config = dict(
    model='audio captioner',
    dataset='synthesized solo parts of chorales (CocoChorales)',
    train_examples=39062,
    noise_aug=0.01,
    n_mels=64,
    hop_length=320,
    input='log_mel',
    spec_augment=True,
    win_length=400,
    tokenizer='word',
    vocab_size=56,
    encoder_arch='pvt',
    encoder_norm='rmsnorm',
    encoder_norm_position='pre',
    encoder_activation='gelu',
    encoder_mlp_ratio=4,
    encoder_head_dim=64,
    encoder_fused_qkv=True,
    encoder_qk_norm=False,
    encoder_parallel_block=False,
    encoder_inner_norm=False,
    encoder_patch_size=[4, 4],
    encoder_conv_stem=True,
    encoder_depths=[2, 5, 2],
    encoder_widths=[96, 192, 384],
    fusion='prefix',
    decoder_width=256,
    decoder_layers=6,
    decoder_norm='rmsnorm',
    decoder_norm_position='pre',
    decoder_activation='quick_gelu',
    decoder_mlp_ratio=2,
    decoder_head_dim=64,
    decoder_fused_qkv=False,
    decoder_bias='all',
    decoder_qk_norm=False,
    decoder_parallel_block=False,
    decoder_inner_norm=False,
    decoder_positions='learned',
    decoder_prefix_bidirectional=True,
    decoder_connector='linear',
    decoder_tie_embeddings=False,
    init='torch_default',
    residual_init='none',
    optimizer='adamw',
    learning_rate=0.0013,
    beta1=0.9,
    beta2=0.999,
    eps=1e-10,
    max_grad_norm=3.0,
    max_steps=5600,
    batch_size=64,
    epochs=9.2,
    lr_schedule='step',
    warmup_steps=110,
    weight_decay=0.1,
)
Rows from block 3 of the text decoder, named by matrix and row number. Rows with one number belong to one attention dimension. Each number is 128 + 24 x the weight over its row's rms, rounded and kept within 0 to 255. All counts start at 0. Numbers have three digits each. After the name is the row's rms in percent of the matrix's.
# v: attention value (decoder.blocks.3.attn.v.weight, 256x256), inputs 128-191
# proj: attention output (decoder.blocks.3.attn.proj.weight, 256x256, transposed), outputs 128-191
v.21 095:117096176122160139133130125146099090110166127158138151115118112136131088120120134119141070130151130157118168106158115153111136151106109124164126123145161146122198117102110135128122076144116131
v.22 092:101065106096108148114136112118125095133110127145110152123125111113112140082131153114083129128100131108106171116155103200142143116098102121145098121159125127135146137146115097126147077161151116
v.23 123:136145133127117114079141109129156132093141105127149138112081124104143124101101126147117127098146120125187150117148119135146161149119074110091112125143164158128095138130125124140118110110110144
v.24 099:085107084159130118164095101096129140130100175086117114131149093137143115150137117157161176116145109126157122142152131171128123110121161163129130113117093116110110129156084079113082130157164105
v.25 102:105174125137101166123133130148100109129192141137173107142095110159122079097113113157133124094128139178114156104127125151135126135134094104144123133137134119094141084143123147096127077139133142
v.26 093:072120121133142144128124135122089142141132132177098129168104121141116132128139090129117123117074132104093119126112109136142073102151145173187150160136147149172137098186161139121142136161152108
v.27 101:112106129146148143132148118130103167181129150150147150129131160148095133107132134129132134133129106121091126085146122130160135087099189096192167152110124161158155092172053147140111118151138111
v.28 096:130164158097097116126125145111148140113170097134145085145114089170148139121168126121137093166099136118167145120073144097132089163127158130119128108140145142110126154101195153132133160101140124
v.29 096:151148187102151117103121134116136146114117116157154145123126157139166155120128146116135101158121151128120107105125119106136141182146165145109102141145177152164130152125162152196098181089106132
v.30 092:164112167143156142102110157096141134092101111115125120097071138132098130128093126152103127105142116118117107141134121168098176147129068164142147133130126130126111104157116105079164051153152143
v.31 121:115099136120155127167145138147090102140170110143100159131159126101104168125129105104132095152096112127071117094110071149108124150127193115150102139141131150146158151156101113138103145145167114
v.32 085:104119084106135101154133097119145101145174119132123120121162075124112110098156138138163119131149145128131133122103148158142124139123118151126140095147133114117150146143140116160068115110145100
v.33 099:148093098135156111115118145132110076127175125174135155098108114089097125076136108118134100122134133159128150095150132149137141122113139143156151105132111181149129104149123116125144094111105166
v.34 098:078072105141121131126148134110127135117104137100146136127161124134158121146116158151161164088125152135140142146137166147144095096124116167125150103099124140099087099131122120108164128135110137
v.35 103:198133134118175111075120135115169138118124118120118139083104163139139113144109130111141104133137126156164105139131141114119155148128050132058117118136164093097078156135108153143166148098115097
v.36 101:108120113103146141144122139108137090113135102136111102099136106095115138132102157139092134118138123120149110123152105165112147168092111141123089103111115113162076156139103106086162095146163105
v.37 091:157157148103124126124115135099120139113065089129092143115141109163129153111152140128129125127110142099094133147071150123087133123143140200185113131121129142137145125156172144110125155104128132
v.38 107:102139180093111121176103135115086151146106121080125101150124149168126166117093153140120147162111111112105132126109099124055134131114142095136089141126134111133142133122101116128119135171155106
v.39 114:138105164143137126136122120134121172120151126123165185164102119131139133095134130132148132151086137133098115111157092150089114143143106144183104147092140139153157116149102130144086097190161131
v.40 113:170144178100108124138132122099140152120131126110135146152099118129124126108134149075139093173138109153108136092116128109111130109131123115112134119138157140129176143089139141159098153087098170
v.41 122:149166192121125110118146149131124187124115108139161140158071167149181113094137159127140140152098128133130103125112124082112152136124089132188132155117163130094124127128117185163156105134139148
v.42 075:151182124149131103145106152090139098079114112087135129110096105115129139127120153113095125171135119146137164144122124146175111152119121162138130125133144170150126154118100124154082161108121136
v.43 097:101153203094113135147102145118113124132125091128125132162071117154104136080138109119084122151092129143117130092124109133107133137125148124176124130121153134140166137147138134169158107123137149
v.44 088:124165128116107124145098147126087120075126101133083115123122109119154124139110108112166177167101137120114134157089147111118143114117087150174111146116101098111163113137169126113125087133131114
v.45 116:147142179142140129109139122126106131149164117161135121144103117115128121092126138141124128162110174149105121132142128119122139144110066129176111140119150072075148124117160158148207077135124094
v.46 087:079109072150111145094136128150135126139111142126129129122140094138142106117170102101110094108146105139149144097114139098194131122158194179134137148117148165171108118159164128181076169143100161
v.47 088:119080079126123123133123128095117110090130105094105146141138097119139149139161103120134150082131109130092177142136118153132160095092127147122119120132099133175136125160101091088114109159170158
v.48 086:169167124118111124132143112140133130120111110089096121140149125123124148113134098105122154102118100152096121095132111122104125124108151117172163121137126133078128101110185152120148169076111135
v.49 107:164159154140136122145140142107122122083073121084119073136117134156159106111099142117112128134100136141121166152108149131158160154137105119124131142116114100105142154073156107126147110136122118
v.50 104:086123104101087133172149151133109078144161120120103127159146105134127150109163118109155130118102120127092150106095122151082129136122188127166123113114091145123167122141148128093124125119160134
v.51 097:094110113174160145115143110121137117083127132115131144095089141110116121100088114144116103090135143133142125113166125179161168142126077083107134107138094104119113127168132114110174080117132116
v.52 094:149128125099127112151115147132134126094151151121128122138138109144103127128164143102114111149144130137130156128121111125144124114160139156123140127097124172140143132130165139128074157098122168
v.53 096:098087114109126117156109105140099185166152158137119160154151110098110135142167136156108114084150105125112099135141125120124111115100162117129114122123147156188099133155093132140079147159132103
v.54 133:115121110109094113183117144106123111104150134125115133135143105103132161136169125111132129111127130118117163113125117155103079126129146165117096120094132166152144111129138113135095124118136157
v.55 099:170158123117110108162108101088138180158105121103118129103137128141134142168134159152121181157144083106091121163090147135101131119168139132142138155096106100105126110131109135099097112158153135
v.56 095:113173124142127148166122151133102093101189103120146127152102127173133104122137091143116129147128140160078158080113138168129147137115153105137150133146135162154166130107106119123103082167157111
v.57 080:096149097140128113091159106105134123130119093097132127098091131112117114114154115144126090079114154115115145120165135150179125157135110073096130106140118161140080150137122124100154154102122162
v.58 101:147152166111145121141110142102111140110173103113150111159078137128189125121107110135112104132099144128112131114117137118106159162150048103115110136149150114139142129107152170113124092158120112
v.59 107:150105111119180125126159093117167121147140137122143146090123133102109118096117110136092088093134126101139100084166109121152159123124122094081145123153148140127096138167110152169125130128122112
v.60 101:074104110129127128160140124115110095102142160134130097135147118134096126148110137141115145111118129101117130153145105192118149111111174126105113105154091135144115097141079094086159113124161108
v.61 097:161165157135096110128124126088145130132083123083147121125096128182100137115148122127102115137146118121147132111099162123138138092156132144101170158155154166102153174095097116156123193092079132
v.62 099:133095111148146123075112146129129119151112179154107151111180143128122119147143138124151124114165129154150102123144177102140094100125162147156149098129109096089127124162132144144149171089087134
v.63 104:107139123154116135142132135134101159193107143152151100156107133153125101113159111116096137113120128144118150142124155116171124067146164125128184118163136102127170126122152134181147156139127115
v.64 091:095101137157128121134136129174168132121137158091170117187132090098129127107164127120123117097112130112163148095154092125117112146127118089115155126150169160094139153118145145134109178132120123
v.65 126:148124110103137114122085128078108149157114090133107090130171135133119111166147118115084151140119129100061120161116124116134111141141153147156119132145090127144139128139092144159091152172153103
v.66 110:145132083153155115154127125125106114140169154165135125147161119121107105145127146138123133149154138131158129041090148104110102140123187152100128129129093149120119111103133104108139128132156113
v.67 093:123123142101141123102137100125157123189105116166108143134116128107103131055115140128125100091089102113120147161120096117165146112163138143156157130130187133158174117113127147154134185111141146
v.68 122:108084132151138107133128136126105102119131155157134152102132171123125146157143120124120120114143124102145082124129124187098135160107143080091108133128121097124105161169124119112119103162124135
v.69 110:190105099130155130152115105117088109151112132140114163098142143112134150110154153115133086130137113110132141141126124192110145121100164147092143102127146101146118129123112127154086127117128135
v.70 106:121141109148121099115151187157130147140165163134165166101132128131108094133131145115139144157106111174157161096107192100145121109091153172182138100126119117076136087141119139116164118131103123
v.71 127:132117136100160104138132120127100108169129132175083111111180112107106094138158091135113126144112135117098105107121121128153108139131133125155151124142126078157139138141115142170119127165169090
v.72 110:123145113103111146179112135110097103104144108131139090134141152164140140171095142112107136119147112133109150139086140103139101132168160145129105131123098140139137129085094105099119139160163114
v.73 100:155173168129099134113144159131160114101120100149107130120088105127162137094123162112110129179135166144139130131138113117098111117154102109127077108095121146156133122099164135125153130101150126
v.74 110:090142085157121115128113152103107169086107108093125134141152139124102141203147123123122155119131096135095101087139132118144126146128151131142107146139103178123111153168104126114103098137129108
v.75 107:090084165149153092098145154146159131181139145165153126132169126147089093152154151124085110137105101124088128135141147113140129134124159145160144102110131123093176139172101119136151161150103111
v.76 094:135135139101158106104133109112151146123084114151126148127126124097145141082149122152135122133101125129124118164141110110123166133102123135166165149118137122138127137173101164155103163126112161
v.77 103:083116111136167127137138116121128150099133145089134124157145189104110161175146098143134134114108094089100094151106093141145133125124147130117138126130128154104144184167105122164105151165144118
v.78 127:173136137137110115122122119098158125095097146118107144096134128152128150095132159150131149148126123109141121168112109126128152118146160170125109125103136153140154097099107143134117174086112175
v.79 108:157159127134128125107100135103128161154128091128130137148141123133103100142141159086103125137151134138134156106112153085134127090162132178160143131139100142147109124108098157113135129136145103
v.80 116:140119127099138130094138131150138065132149130155111112118123123122132123084120089141128113157118135128146104129108141132113118173093101106129124106128166076111111121089191142120184132079121130
v.81 105:129111143149145095117130132135096146139131146187137143070118111148107109111152139124121106135107152139117117108160179144128167126086133150164122103136114085117145074120106149178144074154143124
v.82 123:096092148123130112144101151128112145172148137186112146122163145140120132142165112121111125136102127120109090073132150119101126111135165133179156132119123118142135122157107147147115100135159108
v.83 111:166120146121098145133177137140140138107109116157085122083123133121141137118108107125156133107137140154170113139140142122111102145117090121107106131115136084131090119135160134128142068090088163
v.84 110:113107144107124117154164140164103118112133176148133117133090152110120144098122111126151130134121104132123111116142161100096130125058126099182115094164133113114176097107152126087159083120099136
v.85 105:116102119089110151158135102111088099156144161105098108136170139124112135116158106123135136123174113108095157156110108136131129097097150113078145103145128152172163120112099104120108127138159135
v.86 098:069140120152096142119132089156135156096152166093159095167104140130129104156152101160138122092148134113177111125123061144123121156129134116129100143112134160135109116108117121112090163122102151
v.87 094:122093173104126110141142134115158155143149145140114139123120108120102121107167115124095094105121136100119139084118113138142121113142121131099130136105141128182128148146101121160107158161115107
v.88 091:082142144148078138140133168142131084133095133128144123136089174100112147102084130121150127136146108158138095112162163074112137124136109131150125129150140105085153075128150148124164085113106140
v.89 098:126111112101123154168085117118090119130128122080141109112131138145113104122114122117153120120152107131064141154151135081146157128161142150164134146147096102134173095104126100137112097176109139
v.90 090:178120099101140107158118121113144151137094065149091109103171145116152130196117133140118139106114145129106138138114114134126117133161109191119123162140089141159086111154140120120087108169113165
v.91 103:106099141168145135109117099111144154169119147111116161116143112106123120109138135144126121076154139104157134150122100129124149132113105119100157121107167117114075126155129114179121112168105128
v.92 098:125126141161121116110138124149159142089118169119152144117136112129138120137113122166153116125079113104180098172112081122122138163134112089107129138057175125088085151145156150097179173128113115
v.93 081:138123149139125093118139133163148108155152128145145151148117110096139090124143142119095154147115125146139153080145164123137140143112138164113168156114148133113120148161152151160118124096121102
v.94 087:132101125148123116147129109154125119129109142124132154093130094105103154138153160103118108099132118136170100149093163097117129090163108139101155135121128115163056124139134135130143107122099122
v.95 102:136132103099132134139134122148115102107137122096152118154145123133130115130098138117125157151166096163116128142130133104135146114108116156118107116164098126112158093085129127115131134093103139
v.96 102:126112101138163130146080123127101155156160127139167145134136124142126117130157125128127122153150128116106133100110107136161134083137208152119163127115110169127128139124068114151081169165130128
v.97 124:094102108086118138150145074116105098111127143120103117135113138119142121118096091164131129093134125120128110181124090149123139149118097103134100148129146059135138156140138113103092101180127135
v.98 083:141135089141123092121129146148147106132151152150109126105138120116124139117135148151122141178131154117129143110120170142119100174078155155128143095127161129140119116100133150091147163121108103
v.99 102:156122116152161106113115151099137128152108120117116123124158138145130148187175161103095129123143114113146143150156170155121145114112145139081135145144138130105110123127089113150114154111109144
v.100 109:156172153126120121097128150097135175136106141114111154110106149142128145120114174120136110132126125149152154137133158109118179109168114144165104123114115168127120117110110116161123166124148164
v.101 089:140154114110163141162102115132106134119162130149146122121117120134124119112157090091120100141094097126121133111100166110148119132146139140116147153130124133178158133107126128141085136154180111
v.102 112:181155114085153109124110131124127129135145113111091100147116085132155109099131135159115116144102156126144155108130095171135096142137107139121100139111128165153104169117153164151122190129151117
v.103 100:135135131121097127153142151121161120133121144106132112122138109144096119122121144100147128152127109161150123126097149078126116136134140142144146132090148142107158114090144139105152167079088132
v.104 104:169155141119150097121138143171129142136174172160141158107100108130159130067161137141135098188109138139151131083133143137120100137106133126177148107108124141144115132117172148123149142103144116
v.105 098:147156107087125152149157099122127117124114107123121142130098130105138116125144096084116098116123138148102112132147098154116132150154111096136116133163105103171133171093170108124081089155147145
v.106 093:129111175105114110156128127130112095169143155147094123143130110148099119103150141123108155131139133128107148075130154136133115111124142132177135115138132093124194064131130141111105133105138127
v.107 109:134139102140120121146122120158119081114169172138131147101159079150155100125157126128114114162170161137150148098138133186120128116103161132101114085140131087084150105084125108077148132101132119
v.108 111:092132110108127117149131122125122155115121144127136131112120109144155110140128128137142154106147101107111146163125093170118170154114116101167115130116138134117145104141124114102110103160109106
v.109 108:108142086129110161127101088136132140135147136102124092122161099154144092133119105160139136077140163158166137169130112106133108125165122126073134152098129117097071154129100090116125145158144123
v.110 113:100117095138162144128128142122124115129109150157116162150126174093106146171159108150152102124122151104152102078112118141109115122133152077119144149116113134156077146175100104113111121155144132
v.111 100:163134129105111085102136115131147183154143159186124148096165137110154136131165147148133126161092155107151116103129130148121150141135151158130155116126174137129122132121111156146143137137142147
v.112 100:126075142138115129124107122136136135133096144117113126144150166117086149137120130123164140142124125147125122099098136081108097141137169140156159160092130179120148123139104140130125127090099149
v.113 092:131095148153129124120132090115165118157141130149144118148133123106117101129155108124100103071117142127128097159167139099141148102155135130079157140151142090119118142157110132161120160103120107
proj.21 099:096121109140121127114146105105160146155133129154117116143146175131110136136118109115133142094121154118168163127153142149136130092137135115124132155106115148105119147129137094137137141131166118
proj.22 092:141099099146089064141154130143148103167134137112115123097120150073115118144081127151100131143079104125170166140171174135150187094138126109109176137120134139111166128121091118134151125129144117
proj.23 120:137143114165161132099144122103114098126118121140119136128134134125074112105111130135165152172120112112088093175111166144103149095152117171141114130142129107154162101155126158125122151087103140
proj.24 100:137115153106146136109118120178117123131133106078097127129127119116108167089073124140094090136099105142134152134146138140112108153155077130151127100091116145102121108133151138105123152137084157
proj.25 102:150121150107122128145167127113160130125128090147092124136122144123104132107091115085139104166101138138152087144126159139112119157117143111173131173114159131131137123090149185156135171109119134
proj.26 094:137121141125105128134160151143166132120170108166124114146103133142170128088116158148071109127150105158156146122105104074165124141111107081134077151147138108116143095106113178101160140137144158
proj.27 103:131133189144152168130147158175150168164154117115116121141132113172127127110119122113143120133121145151172144143077116126167143117118084110142087176120158108084129123105177142102151129150096114
proj.28 092:100116094088143103141123098088131105082086139124114141139130134104106134121140110116142110152127127152111137171149118137097113106098115100117098087167124143135121104101096115123106094137144112
proj.29 100:120091107139101119153118095126092151139103125135117137105160101109115116144142106137143195127215124123089109150139112098109112110129139116086148120156133178144127085129111109098110098134137141
proj.30 084:156116096161124131145131145163158099113142170164118099084139130109164088122143145103164160084120144125154095114092170125090125133138102135117145144135152120138168159145103132150136164138114137
proj.31 126:110097146122113112108123090152118127103141142136135091093098120130156104141118136157090152060134105190156167123158100094175149133081099107127136120135131127107110120132136117080137091118170110
proj.32 083:103097118090109115145126100137111147090156120132131103143117104120163096107107145162061090085113104171091167126145118115155120156104123140154149100150126138123152121112131138100156132129121137
proj.33 091:134127091143151138113162125096139110149139145153145108115119150118137105143101107117123177096135148163109129129110134151159137069172105087112131149149116124098157112103152156106167129118124095
proj.34 102:152153138129149103152173131092160125128146131130132162163130158115094117121094146104119086151108121101135147104113136139120118158173132128082124120117114125108138133151112153154114140116122161
proj.35 106:128149100161140145106142111141103100080130150117137145120158120145131120137171111125173185109131111097110093104101130148123144070135145188149156164119138117175149113169126098145112127140132127
proj.36 089:151115106114126082089118148162120104109121134127111144097109105086152129138096117158149148105110091172141171134133150142111154074083085132114171112158133090112175113144095125118153124110158136
proj.37 085:097110072110138124188108137135143120145150145133146147124094116141160137155147139124093142086144132146160144087121113104092077139113150114084108125148126168128124116110079134114087141147127143
proj.38 099:154104120102080134116070123124102111111123105141108142113125117135142147136112115123126099115117112106142117113143090125091097147091114119114150133128137173137115151139124112154090106163153155
proj.39 109:139097122132128119096147109142134110193131129170094128134123120094128129126094114108101142126143089135164098155122171097138154138098105102143083163124135144162136100113125167124115132153137134
proj.40 127:100115086136125101164112103096130146166100113135105144156169139100102139188109101127141150124126163120118119152157122123075076128093169117141136123113090171097094150137130085136101100129123125
proj.41 127:144127138131141148122144132134114118138095119156123145155167131129112126133133122092161143137177161082144076129121132111106120113139136124122073163148140160142120087124131126142111117159125142
proj.42 078:115068094135122120120141101145144109175113125119117149124107104101111134129098144116105126090109089129122119158145155151108141131134135098107143117146126130121140151115115145123118123101156120
proj.43 094:165106159164097126130141132147106111154107148190117119106103149130095110140142139119117126140155140119134124165124100111091144138115120103103090154115117123160126106094119121142134165138153135
proj.44 086:144126073143113162169135119134134124108090101133137089153101114116193169118163124118111117141135158144170106062115077128113095127153123087149133141138117124150103127106080168126130157127135150
proj.45 112:178162115141118134126131124132115109109103108157147136128124162146150128114134125093155145124115155121125096123099130144143156112158147075124107161109162132174136134126104121182142161146160125
proj.46 078:125136118113157168145185136119135133183156177134100108124104089133143148128103150139072131129162127129125149131114146115134151147150113131128099123141117077093111081096124181125114135127094132
proj.47 077:133130099110143086138141111131160110159134144130140118150103126111150117143094116149068105112108116110153125113139138129108125146135079136125159117133111105112145160110118186119139131088129143
proj.48 085:135145103117119138158095160128129137142124152112127151147095104145136094151175111149131090124131153124129160121148101142123065143160162125126145146177111115128103158134109109144110131096109106
proj.49 102:146129133150090087131108135137094145111085142155102123122129145157132148151112114130108129124141164088126081115112109134048094155139150139155163153144163172155112147124106119155113168126103126
proj.50 102:128120137099121095117113111103150108136117093125122117127065139079156127167105102137096089103153120188150164116135112111114141149127105086126151120194112124114115133071097151137158100140115086
proj.51 086:151149176134132111090134177150130146135114155154124114112137161128139088116143107174115135112093161117112110123108181122162190096148135162122126137113157135149194153124126167118134146094134120
proj.52 096:074119077102142099143149119095168114159097144151112108135108120095125117127095095129125109107093117144109119167138128103097089148117108122157160119170087100112097136102129136088122113111121082
proj.53 095:115151147131160157103152112138150116134181112110101109124139106098131162127117138114138129124145109139141143171105141083150139159082077133123104118127102111096107118109146142091156114120105144
proj.54 126:125092086110139076135128102103162105179137135123104142142095117055107142142061128123104099098084084131150149155157162105108161152124125112126133088133081136104108141120100132122136115109144113
proj.55 103:132142112100137127138096113182097129132141122130148118140131081149157168122138128100163085102086144140128089116119088144114115142090124150136109148106167110159106161110122121127095161133124152
proj.56 092:129097166133116166120128095157137152132117139120084114122126181155126137124120107118117155129136147161147122152118093105115105129112083108152153162163127156107101121112146152128170152131132113
proj.57 078:149137187133125117125146116115117140115099139169121158123114140151098097104137142154117161120094089109086145168117173145104121080119139125095116126146163106109116084135148119136112157080098101
proj.58 103:165129109154113142134151123123116092105099129134096095129135169107112182123131092109142136158127104102120098147119128105093118127078159114154119130132150152139112129130116162176123164140153133
proj.59 108:111141167141143131092169144159091144125141136138107149125110117177125078093121142166122163120143126125095103156087160112176146090127119193116125161096129114149163109161161098099123137120118124
proj.60 096:133097122121129099107133142162168131112134147099161130081112159123132109128109111127131097096124111164151176121127162130109174095144132132110162124150153124126153149157091128111131147118158120
proj.61 101:099159157140156114128137120133099158145132120119105156126151110123109118163132135121155096147095141080115082178123113137102102139104154136132092120120123102158103129119145106102108153126118137
proj.62 101:096148096123145170118141122137152143129141143110162119168125132132152091119130137104116090123171132135102142084106119134197097116198140171150141115116088111135131153112165107117140109162114096
proj.63 107:171169210098099119142135138117144147128135121155143115164145161175105139091158156128111086151136147095124146145098076134118121159144135112101082161089147116126090120126148100150116159151134139
proj.64 087:139083170103134125118110068094152180168155137146121110130161121142152141135112119121081155159088118109136128103127133059176126134131103124105140106090168153128123104125150167098124123093129142
proj.65 116:090107123105121135138149100172065101122128129102133092120140113158094135150141110107139141076153140162123149143117122153167105113100127118129130131112132132129145119139109078095126103134156139
proj.66 108:104120132104151145129133140082154110124144119110134123121126177124137157131099130069179111129080092141148158166143149141105146135142102123146134118126093110142118155157185153137155146091127119
proj.67 098:123101143175138120159107143102122116109144122164133174117133118131141173157109154114080136161155147107131129132108108088120070170122120132087095129135125156104089122145112096126139133174112145
proj.68 126:158166121135116142074195128128139113133127117115127099104124161119157125103110096153147147113148133162153135120116154130162160096119102138116138127118130086126167154084127125166119119135157123
proj.69 107:115144109166142097093161159128135131108155115111160118159125130102146148143134097119147133127163098143106122105094145141128150130134136139147095089101117108106181126158126115117088112163132177
proj.70 096:130144128099134158119084110120131163133118107147129084183145175152131109127142154095149102114138129139136123152118125152124156139194141122149096174139149109137086153122180164172135127131149112
proj.71 127:151122107153124125145132100112088105128115133116169140124137155159139105144152112121180166077196163125122154104132110118162150123134119118094107156144083139135113136154138057149138126176180131
proj.72 099:120098104129117120125109161122106120102096122124106113095107113124094127150138139120125111079081146128150138166128146174145122175067137130127153112172117139138105141148136119120154151097138117
proj.73 098:124138105106120122128092153122120063114105145138145137089104111112149136142122131151136104115112124149096115174151151118119113102127138158114158108141109109150170140115110152111129119110140131
proj.74 110:106120108099146192110116088151108122126139137119093062097150111136093110117167132121136143091097136175174135128122149129172156123131099152129158148129152117139134104105168147131159140111097122
proj.75 106:128134144102146152166127119126102152139172102143117105151108185132134110122145143134141113154132136127133134129128124133175160163151139104110110142089151122167100129101137122128103091178133139
proj.76 109:115112158164151160159129102144121144121149123157150126130173109136134118148155117119123181133198143123106104111109072121133076126124131119107087126144147139110097131138108124107118113168147119
proj.77 103:104100126105122169159153076154117152140130134122116134071163152145145110112165146135112155124129122166138095079151123088180103091108104129085142136140157115119109118106100146097133118118148165
proj.78 136:096112096123128109138122174139126133104135121159135163131114078085100138135092139116116098142109107119148117139121148128112101140125131158145107096132127153101156143115097124097146076131084150
proj.79 101:125130141105154160149090142118109105133139131161107095160175142117062151113148144130152097110125096125095156161108132160128136179133142157119108154133105122156091112122186159135126169113138121
proj.80 121:157128149136122102136106136069129129127108115113135165140129162151182135146138149127116154113181157142110118117137095132144118097166145106099137148134090148144146155127139081176138112154167088
proj.81 108:143164129160149120128163157115143106172102144167161106193109128113132103115126117102172137123173152098118116102105116170123154110192116119137094142131114116084133135095162124155123162123145129
proj.82 139:132136095111129174111167107124128080156122116154173137156111181150118099123140113119172115076146125148156171165130147146158164121131134111104093149129105101147115148116157110168167149159170112
proj.83 105:176119135156123130152075144144162080149140136121129140119116093131154175106136106151138145132137152075126106137084131160071116125157141132091119140086138119134115151103103119165116155142135087
proj.84 100:188122151141133142158102119071138142138119129127155108140109139135154094122096110128116120106143142129129140102131102161124130133166151065131118155132140153117081159113133091147138134135171124
proj.85 107:129137118144136116155116124106148171086153137108156152151094118106133161124137142107101157117133125139130133093101136110113119148100135122111126080106152154107137139163115100142140125136107165
proj.86 087:109064126120158160128145127097124149107141136123093164095130087115088147133086135141090118138060155136157135119173157106137078143066101138150141110145129132140128144114131181122183111119079130
proj.87 090:104105150141147140144178114155120130146176129166121159111110132124109163150078156152134117153127106127115151156105122093110125150093137152104092123101111104140128107135126128120162130114080147
proj.88 090:166150152114106105162101137139155139177145161124084095120087148157172100118123131162097146119082153128133138132123141154132145151129150075147146177118116128148124166101116149149150120112133123
proj.89 107:107134115123117091145110167164126115141099161125110120107126081160100135114150109138075106111113129135148154115104134153111094167108177100156107171141128144075102127120119117119140123158143101
proj.90 088:104124143156127156142138090174145095095144123138146100134163087132125143126150108132157134092125135141131129124112097184090113139080125137128117122142141115131136109150124122143116154112121131
proj.91 114:112157132155124146099181120150143149157186103114134110154152133123131159108160107122106136190142134118136090110119126100125128121162101117124080119085143091125136143097157166169089110161086158
proj.92 102:113127126078137157119161090107128129113138089120117143112137148112133148101135117137121125143163131139120089127179102108156102108117116108104126127134122144170117117097136149154126069181153140
proj.93 081:124137127170160125126113084108143125160149132158158080133145119124102138160160125101144138121153118082118148132113132129115113146160101104094115133119136120141063137167166138118124150132148125
proj.94 093:105133104151163132136105125140171113116175143145120108131105123137154190109147147121152152164102110094141078143104110126044157148159108158110107139114121095119150165097159142131122141134061136
proj.95 106:125131136107136097131080127120127144093117135111083118158135126115104125144159141111072152153103150098108154105118111129115112125131150118141175115125164159129110141164121157092110095106094143
proj.96 103:075142099132146136112184103120133133109137116140121118110153165094082152151107160102130139136083066166152149135128146113142143145081100155131104136110139131116116106139156153109142138087117173
proj.97 136:138127146160086127098170177127134119132114133094119150097117084127162131101120115154095101124135161129171117125142137098130097141074158120131115110131113151117151143129069085115138142151147142
proj.98 087:141137108106120126154092121062161101116115069126150120115082174093102130110151143109159116147145097149118127131128129159134142113181113104130134097126096148161159157144168100153143126100173138
proj.99 117:127166135107150104114114085165158127127196083114123105115111124129111161138162128140133143147105113134094104150107130126093127116170099147143139112090134109117133141142165188155072097107083139
proj.100 117:100153107112117136104133159175125120116146108165129127131135093077095146150112129126106107137130073141117088152123138116102100156088122155158088117136143122101157091128110153107118120114101138
proj.101 097:116101101112113144098118092119083106132071151142121117131143145168127121125155142134136163080138131170129133116129111125127155094137141137085118150140120114160120109138143115111136169120132138
proj.102 108:112085122151132104146117120140121089107127103141154141117166113116102148168111150135151132123148119135091105118147129099137118103078116172154132078128091133147162104165105112104102140127138160
proj.103 105:101115113104161136177061112111139120102149098137117159154109120122133158135111174120088086128084134142126144146086140134097103170146119133126128132160119132132108159110118152132125117104099120
proj.104 105:137106104127152144133145149066125096131092120123144161155136157127132105138125149092175126133181127136117128116158120101139150096169140109134137114170087146137128130116167119148153137134182084
proj.105 101:135102140164126107113094141142151103130090187096142150095146106174149131143107121163138156088147163103137135111128121131104105095094142149141149124126105138090128120131112093101130199100155112
proj.106 092:126159121127136101164113163118112120153131133173149149136085104142136104118113154139129071124105167114156186170117161131112135149159162107149084139132091145139104159129120128108160147130113121
proj.107 110:150143125120126098138144158065134186128115117104138176134104157091162141143092129098139118133119120123140145121151146141118124124149142147155145078110118134150142147165164138160131122113134129
proj.108 112:143142147136105149103152157139120169147098156138136171133146118145103088106121116140094103140143184122163147121182131139170106153104138118177117127156122156103140107149095111116165113164149118
proj.109 107:134155155125122135100134148128162126102173122119072136138165099130117171119151123129092111171107105118139109149130112156116107165089119156139121126136136126150116144143145173142139115134074149
proj.110 117:119100120113131173077201090129139103135109123123120108105147131131148109128124137127158162089140096189178112126147136134176150102121097117108113153115112109136136108129163110160162150106160139
proj.111 104:117138121153170162127151106114128102105115070151178155159132163088139128141132113129150104125189136141110120147125140127125121141159117157092091120123100166140112126105120125148142124163151127
proj.112 101:087114097125152176146133139132137100115139118155138118144101119109127143154128152081140090126112126154204169139117121158148118138119123129084097141153108144146069158116128129128151097130113125
proj.113 094:115161157121126125118164128142157119138198072146108125127096155130163152122111150160104122165147100114133145126108130093127105136092148153101113162082143115124153144136117131139118091170097136